{
  "crop_scale_min": 0.7,
  "num_classes": [11, 120, 500],
  "mlp_ratio": 6,
  "patch_size": [2, 2],
  "depths": [2, 2, 4, 2],
  "kernel_size": 3,
  "mixing": "cutmix",
  "loss": "cross_entropy",
  "optimizer": "adamw",
  "max_steps": 12700
}
Rows from block 2 of a small image classifier, named by matrix and row number. Rows with one number belong to one neuron. Each number is 500 + 40 x the weight over its row's rms, rounded and kept within 0 to 999. All counts start at 0. Numbers have three digits each. After the name is the row's rms in percent of the matrix's.
After each neuron's rows are labels from the 100 images, of 14976, where the neuron reaches its highest value: "strongest on" is what is common among them. Only what is clearly more common there than usual is listed. The data: photos of plants and fungi (iNaturalist).
# fc1: MLP up (model.blocks.2.mlp.fc1.weight, 1152x192), inputs 0-95
# fc2: MLP down (model.blocks.2.mlp.fc2.weight, 192x1152, transposed), outputs 0-95

fc1.158 105:564381545510513528438500501583513498457589519462512449587528498509502478472493489561521511457457494484577577490492488435504435535528487459521528530508544504500524466539544513500458515522460560540461497456522475459504530485478416506483569462480546484572461467504562499496472433501545530467
fc2.158 076:477447539512435498480447489540534454548505496505503574573532533465497541537479544451519546530416500500531409514458544566509464547468444471559530527538456547541492457433447416460523512514483456558456480480469469556483463542467561445500445529519461464492545556490505543531501516477537563449
strongest on: family: Asteraceae

fc1.402 104:516446451480506503414540484481468492420566501477527544514517536495481476532473526514531485474512435541528523538492517501549538447568562489446551540488559549543420545470502550576472412485482485474530549462424519484591487517524457479462492515493440518512483509524430510450459505564547505491
fc2.402 104:520486551506464512452507516555471543508456566548474489446508569496480542476467485509437490488486493549474414566406510515536543506475498555449494500484445567527474454524474480427547498442477542586512463445514509495465496502566550477542553527468549431534513532492555557540518459463491518578
strongest on: order Asterales; family: Asteraceae

fc1.518 108:452533446499530505447501460456415523511534412478495486513581497494492525433434527547535487500512519450500543550532517468512461415495512525557473448516554510543496467501521528581468422490580529512517495515529456456479439425517518580500527437495588525529438485540471551488431515503577446487
fc2.518 112:516551568488554436535505466523447500476572513492473540453539510518449501453480539595524416470519478480482565517481545537482533530509464466479534476542455484514488518517558528538434523475478554503489471497511426574468468535468476470526470552519472532522437482540509460447506483468497463485
strongest on: order Lamiales

fc1.152 104:498463511555540492402447553576471477494544444499420455533469564577534516483497477579512432514540514517541531538552504498490514452502522558499533502503470537548451519520510520560509509457493528491523505387441504477502541460443549515455543501491471508511499475537546544560477464411509482432
fc2.152 105:559496510458453522464502519484492518444502453447523502521532519543473509521494465499518491460568509520539512515384471502494468475463496480446512460464529541629434560451479496429437466542471422580512459483535549562506472480509527570463478574524470469556517550508469493561550469518459474473
strongest on: order Asterales; family: Asteraceae

fc1.653 098:555526507617555462454534512513524515503498519511492434555519539508415457454534508543507473525499541442438468550534494568538530485543514486579515537477552533488450524473503420471516478547562535529507509479564556571467609441538507437498571513531557518545479562534551578523498421462494476531
fc2.653 095:499558488470518463573557537429534510458482562553463514456492510506483518514530548461471472450552446539462483525429511551487507494502524525529484460564454466458522460488514486549476498456489435518539513513578520502516542540475520448480493542466539452475393602533567507558453573536510512534
strongest on: order Fabales; family: Fabaceae

fc1.78 096:499504490499493485527588441453543549534457469462528486496525429556492537524522534477493543481461465518513484450528469499486463557561461451603490454529562502500529568401451498518494553494469472535500492466562417471466475494448509570469445482496499538470448505498531533447511480522507486457
fc2.78 093:467479554515505496477496469567517422578476496548529558535492593510449410494544526477441479486570475499524469521490578565473551503470562540417503504467578536470513530494459501511490482555477534492511530480503539516498545516511479429468543518487447478533424573468500528537527500456437505511
strongest on: order Asterales; family: Asteraceae

fc1.333 104:545449480539495499406479531512555480498540430420489509596523525560452479490463518480506558504469437511514553489568519459523480435516558527509530477496505551521454559389561475567483491541483509543502496479439535476488577429514512493513509511414500493507477493490477487521494452430476502544
fc2.333 113:499478495430493481442556580515535549494447495501530525507433605526535547523446499472525536555562470463554457520427552432433490482444566473516482454508476501550473490436574439471456445523499513523479514515469492481474465467466563549555540503531529520535524512503501465567568511487435434470
strongest on: family: Asteraceae; order: Asterales; order Ranunculales

fc1.45 107:555484478456516470502495476425521477437526480471472495541523507482492461507503471467487509473482509523562478561564483473549546506590521457441451492471519457523470481546490501503490398494479464469490539496515495507535479505539455474492530454427513505500504493560424521419507556461590513449
fc2.45 108:511460520517449504490447540570562495538483529523463551510531548548453513490504495542456527446587427496542476513497544525550466521473536566499514481506568535484516472506482432473516515456528479561497536461534547568482553458517491503480546575528464415507535454527486530538479542471529521528
strongest on: order Asterales; family: Asteraceae

fc1.248 103:504472417513511538426576504496501496436540474425500415495513486513448445506476534621505491547549537497410464568484511533519471437534589482557558487524506526505532483501575482538464473505546485524492508446482519504492576410493513490509581493483479544582532525587551497487480436426494475524
fc2.248 102:543554531573548520511545528493394511470515437519463472426511530571496547517521529544522465528538542473491499495544442468518538540503461454521509498468515448493497540526563497508488532423497543457558507516591409453483524454514432440487464458488576420479438535456484504481458472554542515430
strongest on: order Lamiales

fc1.654 100:510447482470581504452509569465526516442493471429511468472516483548480500521491469524529499514445484546477486527505493513521508470502516513447470429528553493566471560492505478484531551581460468494429546443538511462472463509471495525427510580460507485502423515496458542538554508487525476498
fc2.654 084:491518415471551479530442492541476466515527497536541478510486469526450548490526443462530479521499471490453546539564471562467469493524536551530447508552519486523483525466588499539444473510471516531494576520471430517502469523404557467476522502531527540550422510454496559495574474560496461529
strongest on: family: Asteraceae

fc1.608 096:516471515486546500454558496473496572465582516497470491528600483567461522529491563536519454513541522502455532459517510521449480411470566500560555448498549494578474501505472452503472489455444473489440464433539486452439533458435490493464511521440549512475467465467519517499526441471541472448
fc2.608 095:471461485516510507501480459559455536414433515502562523546485503496518501539542484428557533541484490516586446496514495535464521485541486506512435458448512449553459565523554508505552414537502519476511454504465456513555458495414498561451482444527542552512449470441531445492574484463527489496
strongest on: class Liliopsida

fc1.216 110:525489477506577495440481501543484528553457432431495458553591497570482523421426514523535524461499436471487494497460485510486481463501574485593473434493533499512533501457482510560416440540524513549514446485517519470507566409489557588461497490500509531480540511547472498539442455522485395477
fc2.216 116:514542535514483501490538467444416568485523479453516463469487525528514497509488489587536432503464529531485476491498483527508530515526425434551568538494483416481543547432534441452497535465448563476506472455562483490496475481526425481549457542432563499599492510458452521566527446488574453461
strongest on: order: Lamiales; order Boraginales; family: Boraginaceae

fc1.137 111:479484442485494513474508505576537449482528533436514480544488593558457544448510553556457489449579536474475495509537455490435488533460428551570499458552424493455516505577539480489473545487492545533451494409491531484465574468445486513437543543472547491590530521488532532529520482481538485497
fc2.137 146:505517537574470485491514574545531484463532503465454456482554546541451463475447461556503512443561529468477421520444502509539519481417520491485599474491504531561463514457547435488490542504541520542507485444520569543514523444480523476517487585445476485516443484512460528571497476433485454540
strongest on: order Asterales; family: Asteraceae

fc1.646 101:518464469497538521419565490484495563502497444438513429468554500546462484534514566628508460482558494430467537524501484509506507503519551487559491464537504549487512479543558479546466475475517513490484474484482525471462527399476502551461534467502544564532490487525513498465468462464562456499
fc2.646 119:583525559480554428460531534523408530470516478485513474457525507554459508451456518562497487514516528462495510471510551494550525523483427480484579512500434432484528476523492431512478486489510566521514491489503455541483479532528460488528534559524462476533429519514457520512531494494462417522
strongest on: order Lamiales

fc1.749 099:470472551527498546465515524436497429519547443483424457493599518531471481548473482491594491518532545466444536473513475560531465515530506512518471452503617513556507489555572478496506470507495498508501478512481485485494484467513451470438444488478507474498483462574463529489550524445484516484
fc2.749 098:475461541438457514519474482462496494518598506417548471549522557478482550484503495515443514522533518452538478501551440545487453473491506564519479470527513532485511517463589451414481565480534555514459549546555544471488469526475523511495518519457499491556496510542566523517532457435556501524
strongest on: family: Asteraceae

fc1.281 109:505484480510499527462572526541515438478516466478523401509514488549457497507559565584494414447553492448486497554537462502473512488535480465505499467548494521498415526564546508513504497534611491537451490443470467498447590447497489486470572544463492462631500434441577480479510501463591489537
fc2.281 117:489468560555528445486582490438436529495624463499488528508545496479499453498452439577549522477570484492555487530588514505529489513453511495515565498513509478517530496515514443483425521481468523481493511476521449571491487552499457459515535542449481549491480488561454520565503528462563535499
strongest on: order Lamiales

fc1.659 097:483558475490494458484482511501472521462482447544486497493564506491390460490485534608495406505519469522467546509464463482492478463526525559605493458527501563520561460485497481550513499475544477486448436422526503437453570431503509485462476470488510532512473502468594494555583440504473439489
fc2.659 110:439454431471542523509513488525411508477426558520536560469425503458505489502515512453494498462459513541562484479458498526464528494546488447485495498513467461527462620491527467479538528529558443525497462524442495427490414540544401552547472417475525480523499448501494471485569448513544499481
strongest on: class Liliopsida

fc1.463 103:555475421545558485476464522493442454501482429525543497498548531511439542500489518495574517480446426499525599511477493518474440472518566532540468494478465499552467527472529471553465526499450499522616537445518489493535526485535475551464481535479481552490516480531529461482573457549470490482
fc2.463 097:484525527423531523527526541561479464492484510497487474497430473559464530506545451440481509512483539528548526547501508457538473440430524463438481411546553555460551508533530538479530484551576504551435544498473559486457492475495460558509553515477507546445509436513574525489562443446478580555
strongest on: family: Asteraceae

fc1.5 113:536517461516538490510497474563501558500476453438444393461567484501495525498450529615473499470524488478472519513515413499460475494543440590527474571504559490510496489546546517497452564506460487538498435414499400428467481447444565545427489525497479520522488495507534524461515419546494478436
fc2.5 122:503527480461466545505454478451467548524417526562508497500447450528499606517533588501539537532502499484502542489436496429457421544539493482473497508528513500485570522459489514478501493461532446464513498460556466498540534488438478502478518467518551515465477468493521502449470453589509466453
strongest on: order Lamiales

fc1.599 106:527487520505500571470557425430535500490504513483507461456553515525448519540513565564523476493512535491503541569501438474535513465484508463489536539512486546494476566488502513556491526494519512497525482509491570439476447460428515469438498475518486541499589422475588522445493449495522507410
fc2.599 104:523490550442481456545478456523448469546577478439511510533520563532521513465497462496479498485525470509503584471468482490526475514442473458469528445467491503473508422474495519590482538467587553532498465470522478451429436502509507440513478498504434485549490503493536439451543442529537480564
strongest on: order Lamiales

fc1.711 106:556532469534528500514624444555454499415521539479457463483498525506410533524485504516501491503555522500468533486484440506431521532472529483556483487452598437557401578461493478484501518499397434498513530516497510543508455491491482514514517548483525529542450548492465573475484458436480447513
fc2.711 095:510483512450536471552529542536424576473536563481516471526462439471561558513451566503475453490531552441516558420474493511459520413472459583480480441471559460511541482497507441523505426497492456465434475549455492409537545423501508489504499443456483460567563492475481462480478516562457517548
strongest on: class Liliopsida

fc1.132 105:491504476482532578409532517427436550460514514404531434444582559574417495542465532620543490494523516499428492556524423529520498469537523516473540484551535539499517540484517489486440486474490504485491476421467517489494523411428482528418554538455535489556513456570523509460500398475481472512
fc2.132 117:568558526561545423442506564481433489478501441433505481426576483538502478474474510526492493501539498449486540505476525452479531508459446471455596463535450483541512534498482440514442545476496505483509542503538452565534529479454510532513493516490504521544420506489507538595485484503548485547
strongest on: order Lamiales

fc1.375 098:509441499493587464491494481501438527491549511489519469528557566551503534563458450526591444458566527450504511542589445527477468507527483524564519504514522446454492509511492483471516546459473487477499475458515443478504520489451446498446514571507563526516464536497521534555530445432499493475
fc2.375 092:510525568458501487440473525481517466497477476529559521569497546537466504514498480463537530476506465490507525534434555541549458450572475494514473545449545526493447486522552446487479482541500552466506607448551457477527492470487506443500467549496515498528459543546578507538567517456497438488
strongest on: family: Asteraceae

fc1.395 107:519488483530488512414536453588535550517533485429501423558566444560449557509479464541481500422532502443519421502486537517499446504525488544534554517490544518491558473433544456442463559545469552552500510411492541512432549476496456545454507512553518550498459442478531568555527409444514457418
fc2.395 121:548529503505502463507517598524545500487490500450445532504557569517520434438481463465498493422564497459524443479473500472510512442440521486444593475428485524533509501462556432455498480511540479508458437503528577577511520458460534476528515540449468525527513467502503532505495562424486460538
strongest on: order Asterales; family: Asteraceae

fc1.99 092:514498549483531536476588459572535483514568525500441423479537436480501514534480485589559443482498502437438464479544439477413510543493466591527550483518523540469546501513456469521509495518484523540523539509505526508509511509401494489453548499480521499488493531440528528505492442476576487485
fc2.99 087:529467455490474505506490510443471483558497461481543510512507554481498422515543526528555462474468532563554529468442537529537472430497516466468519495489522491523450541509543520449531479472475537561567522487456547571532522532514451481491578578496479427493534551457593525471543530449440461552
strongest on: family: Asteraceae

fc1.427 108:489482507493559532464504461501516475565491429468533430506562518574511507456484472564475446520560508486500469497511521550461500451551493495607509416540501463532497508472535451561514434534541563528519449497517490489488615443522556572457519490437552471577496490516490462532458466462537491528
fc2.427 116:485477525557579484478522473408420534459543428477438501474589500546500531462407496496559442529459558498490525538505450535537490547492435415574534487475507453536471508424552487547472467435517450520534534516472436489505472458510500443479509496447500467551485489474462513497437461568521508456
strongest on: order Lamiales; family: Plantaginaceae; text has "speedwell"; text has "veronica"