Weights of a small image classifier.
Data: 90422 training examples, 27.0 epochs.
Rows from block 3 of a small image classifier, named by matrix and row number. Rows with one number belong to one neuron. Each number is 50 + 12 x the weight over its row's rms, rounded and kept within 0 to 99. All counts start at 0.
After each neuron's rows are labels from the 100 images, of 14976, where the neuron reaches its highest value: "colour at peak" is the nearest of a few named colours to the mean colour under the peak. Only what is clearly more common there than usual is listed. The data: photos of plants and fungi (iNaturalist). In brackets: how many of the 100, against the usual share in percent.
# fc1: MLP up (model.blocks.3.mlp.fc1.weight, 1152x192), inputs 96-143
# fc2: MLP down (model.blocks.3.mlp.fc2.weight, 192x1152, transposed), outputs 96-143

fc1.548:69 46 58 70 48 65 46 56 44 50 63 45 29 70 32 74 47 71 65 63 35 60 40 44 63 64 55 42 36 38 43 35 52 36 28 58 59 54 25 41 33 39 53 35 34 35 49 37
fc2.548:39 66 64 56 45 66 45 35 31 61 37 42 40 55 51 73 62 39 57 46 29 50 36 60 57 45 56 55 46 33 42 65 50 53 62 41 38 61 60 67 60 37 62 57 58 65 50 58
colour at peak: green (57 vs 6.3)

fc1.755:50 45 30 59 58 48 55 60 72 47 65 56 38 31 61 50 62 53 64 58 54 37 71 60 50 30 64 55 37 29 48 40 41 63 39 54 54 66 33 56 50 48 45 36 59 49 68 52
fc2.755:46 71 66 56 50 52 52 56 50 50 29 63 41 44 50 32 57 45 53 43 52 47 68 24 53 28 44 55 32 39 66 33 52 50 33 66 43 37 32 54 55 55 59 58 62 41 28 42
colour at peak: white (29 vs 1.2)

fc1.754:59 59 50 67 61 43 56 64 58 39 43 55 18 60 41 65 41 62 70 67 45 48 34 45 64 42 72 56 64 40 51 44 61 44 41 54 43 66 42 46 45 46 45 34 44 59 69 39
fc2.754:30 74 65 69 55 54 50 30 39 54 49 57 53 68 55 51 57 47 67 40 37 46 45 31 59 57 31 41 59 47 62 57 55 52 55 47 37 45 52 43 50 40 40 41 58 75 48 47
colour at peak: yellow (41 vs 0.6)

fc1.697:40 36 45 52 55 79 47 52 52 49 57 38 42 55 40 53 52 39 50 72 63 41 41 59 50 43 60 62 47 35 59 48 47 51 38 64 53 55 53 52 55 59 14 39 55 30 65 61
fc2.697:62 59 44 55 55 48 47 50 59 47 41 52 57 58 61 37 36 74 48 42 52 42 61 59 33 32 76 49 40 35 42 28 80 65 51 58 44 57 65 42 60 60 59 49 34 61 42 51
colour at peak: yellow (27 vs 0.6)

fc1.220:53 47 61 39 78 42 49 27 61 56 55 51 43 63 40 65 27 37 45 50 35 63 42 54 42 52 39 47 65 34 72 38 30 29 54 54 60 54 49 44 49 29 21 60 55 55 51 51
fc2.220:64 30 48 46 72 32 69 57 44 58 58 41 64 37 47 65 43 40 50 54 54 45 65 49 28 51 66 55 61 46 38 62 63 57 42 43 71 64 39 60 59 45 50 55 40 34 36 48
colour at peak: brown (63 vs 35.4)

fc1.656:56 40 38 70 57 59 35 64 57 53 57 45 62 42 34 50 53 53 27 80 47 43 56 26 51 37 52 65 65 57 44 49 48 50 37 46 64 44 40 62 56 33 31 32 45 42 64 58
fc2.656:49 56 62 36 52 29 49 41 64 67 64 39 46 60 35 50 55 54 59 32 41 37 51 56 75 60 55 35 56 37 56 71 45 37 59 49 34 57 48 45 32 58 66 59 41 51 70 33
colour at peak: yellow (37 vs 0.6); orange (31 vs 0.3)

fc1.630:63 41 55 62 77 48 34 61 56 50 51 45 34 45 48 77 49 53 37 81 59 59 40 57 41 46 58 66 53 44 78 49 58 40 21 49 27 56 62 53 57 31 56 62 49 45 54 52
fc2.630:54 41 41 63 46 58 40 68 49 59 43 41 40 65 33 58 54 63 72 52 35 39 55 67 32 37 39 46 46 42 48 51 77 41 59 70 58 67 58 35 55 50 46 27 22 44 57 37
colour at peak: yellow (27 vs 0.6)

fc1.319:53 31 50 60 66 53 33 67 38 58 61 52 39 32 58 29 47 66 57 42 53 41 53 39 47 59 74 69 38 58 35 46 56 53 47 51 34 51 41 44 59 58 40 64 51 36 50 55
fc2.319:45 66 34 33 63 43 42 49 50 58 49 42 27 56 52 35 46 54 63 36 35 49 45 49 59 33 43 48 48 46 48 62 47 50 30 44 61 65 59 67 25 50 38 43 61 60 38 48
colour at peak: green (30 vs 6.3)

fc1.78:60 63 80 59 41 56 59 60 60 40 55 66 16 51 34 63 59 59 26 32 39 72 66 40 58 60 58 50 70 53 68 31 35 46 25 62 65 51 60 63 62 58 56 53 61 41 60 54
fc2.78:43 43 60 54 49 67 48 32 48 35 55 54 68 33 40 55 40 54 61 41 44 58 60 28 61 31 48 58 33 67 56 63 40 50 61 69 34 57 42 63 34 48 47 46 66 43 50 45
colour at peak: grey (75 vs 46.6)

fc1.292:51 70 73 48 37 55 59 34 41 44 69 50 27 64 38 34 68 34 61 61 33 46 48 53 69 25 63 51 56 46 81 34 61 66 64 44 42 50 57 59 22 42 37 44 46 46 59 72
fc2.292:35 50 53 49 47 40 40 57 45 53 43 56 59 61 65 63 53 51 61 50 32 63 31 34 63 52 51 67 49 42 49 31 59 71 51 58 44 42 53 43 50 40 41 42 58 76 41 59
colour at peak: green (37 vs 6.3)

fc1.426:36 55 59 61 46 78 61 48 56 32 80 48 43 38 55 41 39 54 48 74 64 38 54 53 54 53 53 51 44 24 55 56 35 37 65 69 52 36 58 53 37 68 48 52 77 22 49 52
fc2.426:46 53 42 40 57 34 60 37 53 62 46 53 45 48 38 45 42 39 48 71 71 29 66 46 61 64 67 40 42 30 53 36 57 53 57 67 52 40 43 51 69 46 76 45 53 38 48 58
colour at peak: white (31 vs 1.2)

fc1.447:54 58 54 68 65 42 41 37 68 52 51 61 49 35 38 50 53 34 60 56 38 51 27 70 42 59 49 60 67 47 67 40 52 63 56 38 50 60 32 43 36 34 41 46 54 53 52 42
fc2.447:60 34 55 47 64 47 52 45 61 59 56 29 60 42 32 51 59 47 51 64 31 47 36 54 52 70 38 63 64 37 51 60 59 25 69 47 35 66 65 37 65 51 43 35 50 57 39 60
colour at peak: green (29 vs 6.3)

fc1.82:61 34 28 50 38 56 52 46 66 50 63 58 41 44 61 45 45 47 31 50 70 36 51 66 56 41 40 61 47 58 52 39 52 22 69 65 53 38 43 57 69 69 28 43 56 41 62 38
fc2.82:39 76 70 35 63 20 49 43 51 65 26 43 58 43 48 63 34 40 34 30 66 33 52 73 48 64 56 47 48 34 37 30 45 53 73 50 37 38 61 49 54 66 67 50 43 67 32 52
colour at peak: pink (42 vs 4.4)

fc1.346:47 41 58 55 36 52 72 46 61 35 70 42 23 33 46 46 36 61 38 42 54 58 60 45 45 25 53 50 37 55 58 32 52 34 42 70 44 40 39 54 56 68 28 49 63 46 48 45
fc2.346:29 62 78 45 36 36 34 34 51 43 48 40 49 64 29 55 31 49 48 68 62 35 49 61 71 42 66 39 43 33 65 32 29 64 51 46 58 30 44 45 43 50 54 65 56 49 29 44
colour at peak: white (37 vs 1.2)

fc1.365:53 54 38 51 39 43 41 57 73 40 48 97 47 47 47 60 67 31 45 72 36 69 63 56 46 62 54 40 72 33 42 38 57 56 41 31 76 43 47 42 58 40 37 23 72 54 54 61
fc2.365:37 74 49 56 51 67 51 42 33 56 53 34 65 33 39 46 33 36 66 65 53 38 58 51 35 49 33 62 40 70 64 56 35 30 40 56 53 56 39 53 72 72 35 47 44 46 44 60
colour at peak: brown (80 vs 35.4)

fc1.538:45 60 36 51 55 44 52 51 66 70 75 52 33 55 47 53 44 52 46 64 47 72 66 52 28 51 34 54 68 50 63 46 41 48 41 52 72 46 42 47 56 50 48 28 48 40 75 46
fc2.538:41 59 42 56 44 35 67 32 53 67 43 54 62 52 43 25 45 55 53 56 34 64 48 38 53 55 33 51 58 71 56 31 56 39 71 48 48 35 43 53 68 59 28 48 35 71 38 55
colour at peak: grey (77 vs 46.6)

fc1.231:48 48 62 66 49 82 55 53 61 52 64 43 41 40 33 74 74 73 48 51 59 51 48 59 65 65 37 40 53 35 52 39 56 56 38 54 63 37 37 44 27 46 29 65 56 52 60 58
fc2.231:64 46 57 59 58 61 46 38 53 53 44 59 50 42 60 65 58 57 64 75 46 43 58 32 56 57 66 71 69 57 53 60 59 60 47 32 38 61 63 54 49 70 49 32 33 59 56 47
colour at peak: green (28 vs 6.3)

fc1.618:49 43 56 44 39 71 57 47 56 48 45 46 53 62 48 49 70 48 58 57 39 43 58 53 65 42 55 48 18 34 62 74 62 44 36 62 63 24 40 50 49 47 61 71 81 35 52 34
fc2.618:27 29 55 35 36 45 64 40 45 50 32 52 49 46 39 49 64 37 39 39 39 44 48 61 35 53 45 58 59 60 57 43 62 43 65 34 63 28 51 64 43 38 57 68 68 42 30 41
colour at peak: cyan (53 vs 0.4); white (27 vs 1.2)

fc1.113:60 69 49 68 52 68 48 73 50 61 44 50 23 75 43 48 39 44 71 49 46 80 33 58 57 60 69 52 31 40 36 38 57 53 36 47 51 64 43 44 45 46 45 38 51 34 46 43
fc2.113:30 58 59 61 36 62 37 32 55 57 65 69 41 55 47 52 39 54 37 36 34 44 53 53 55 51 49 69 36 57 48 40 42 58 36 35 43 36 62 38 40 33 28 39 46 43 40 51
colour at peak: green (30 vs 6.3)

fc1.638:37 41 37 40 61 65 40 64 59 52 64 54 62 44 34 63 46 61 45 77 57 57 36 52 60 58 68 63 48 51 43 68 56 29 49 53 53 47 48 57 65 35 64 39 38 43 65 40
fc2.638:66 52 69 61 46 39 58 47 54 59 48 43 46 55 50 40 66 67 64 19 36 34 60 74 46 47 46 47 67 62 41 44 51 45 55 62 33 48 42 38 49 36 42 44 38 33 73 15
colour at peak: yellow (41 vs 0.6); orange (25 vs 0.3)

fc1.240:33 34 52 43 61 63 71 58 43 60 40 44 37 56 61 51 43 68 34 55 33 69 41 42 33 49 45 49 43 50 45 53 64 25 39 37 65 45 46 57 57 29 47 58 62 35 58 62
fc2.240:68 27 40 53 28 57 54 70 30 55 58 39 46 45 60 68 48 50 52 72 65 57 45 42 38 57 42 53 51 38 55 65 48 44 38 43 55 39 51 65 59 59 38 58 61 64 32 45
colour at peak: grey (78 vs 46.6)

fc1.123:62 47 36 48 47 28 52 45 57 54 77 47 38 70 61 62 43 56 47 26 44 52 64 51 60 36 61 61 52 60 55 61 52 49 52 64 63 42 47 62 49 56 37 57 57 54 69 49
fc2.123:50 71 47 41 42 37 63 50 57 64 50 39 43 58 65 43 61 29 63 47 38 36 58 48 54 54 48 46 35 31 62 37 47 39 56 58 60 49 75 45 47 75 24 59 61 38 47 47
colour at peak: white (40 vs 1.2); pink (36 vs 4.4)

fc1.718:38 41 46 50 69 75 45 48 54 34 33 51 59 62 49 57 44 64 33 76 56 52 43 67 55 47 65 67 61 55 52 54 51 38 49 59 74 62 40 59 69 56 35 40 53 45 65 56
fc2.718:72 53 58 53 51 40 46 44 61 37 43 51 51 52 63 66 34 57 57 39 31 30 63 68 49 56 40 55 54 26 60 47 48 48 52 38 35 62 48 55 46 56 71 39 57 44 79 32
colour at peak: yellow (76 vs 0.6)

fc1.194:69 60 56 57 63 55 51 68 59 49 57 47 34 50 63 81 57 70 44 76 45 71 66 54 42 48 64 75 55 48 47 47 53 49 32 66 54 44 43 62 57 55 21 49 67 32 77 39
fc2.194:67 54 62 63 58 43 56 70 60 66 62 32 19 75 45 48 48 67 74 43 38 46 37 46 33 35 60 58 40 22 71 51 58 42 43 63 38 74 41 60 34 54 53 48 49 27 71 36
colour at peak: pink (34 vs 4.4)

fc1.522:46 43 37 44 62 38 55 48 49 70 84 42 40 69 46 60 39 34 44 52 55 50 57 44 52 42 53 65 56 25 57 68 41 28 64 64 49 50 46 56 49 44 44 37 53 39 55 43
fc2.522:44 41 44 29 53 57 60 55 47 69 55 62 55 60 63 38 55 52 70 30 33 63 62 46 61 40 74 47 61 53 50 37 33 61 39 60 32 50 71 64 63 49 52 75 41 55 53 23
colour at peak: yellow (50 vs 0.6); orange (25 vs 0.3)

fc1.617:32 46 64 65 71 64 70 39 30 41 51 46 23 55 63 62 48 51 52 55 42 66 51 59 41 40 56 55 51 37 63 41 56 67 46 57 35 44 57 54 34 34 30 74 62 55 22 55
fc2.617:32 55 71 40 41 54 30 63 63 33 49 68 48 42 64 49 58 62 43 25 40 31 49 43 42 65 40 58 55 52 38 45 56 64 55 56 62 60 45 28 36 48 57 41 39 60 38 59
colour at peak: green (33 vs 6.3)

fc1.52:51 40 54 23 39 24 65 55 51 62 45 58 54 77 68 56 55 58 47 46 42 58 54 47 31 44 55 68 51 39 51 59 58 49 70 52 56 38 53 68 47 63 69 40 49 45 51 56
fc2.52:55 45 44 57 74 57 40 53 66 54 55 55 63 31 60 58 53 56 37 30 62 56 55 19 56 39 49 81 43 54 70 79 37 65 77 50 55 40 44 39 41 66 59 27 43 43 50 51
colour at peak: pink (35 vs 4.4)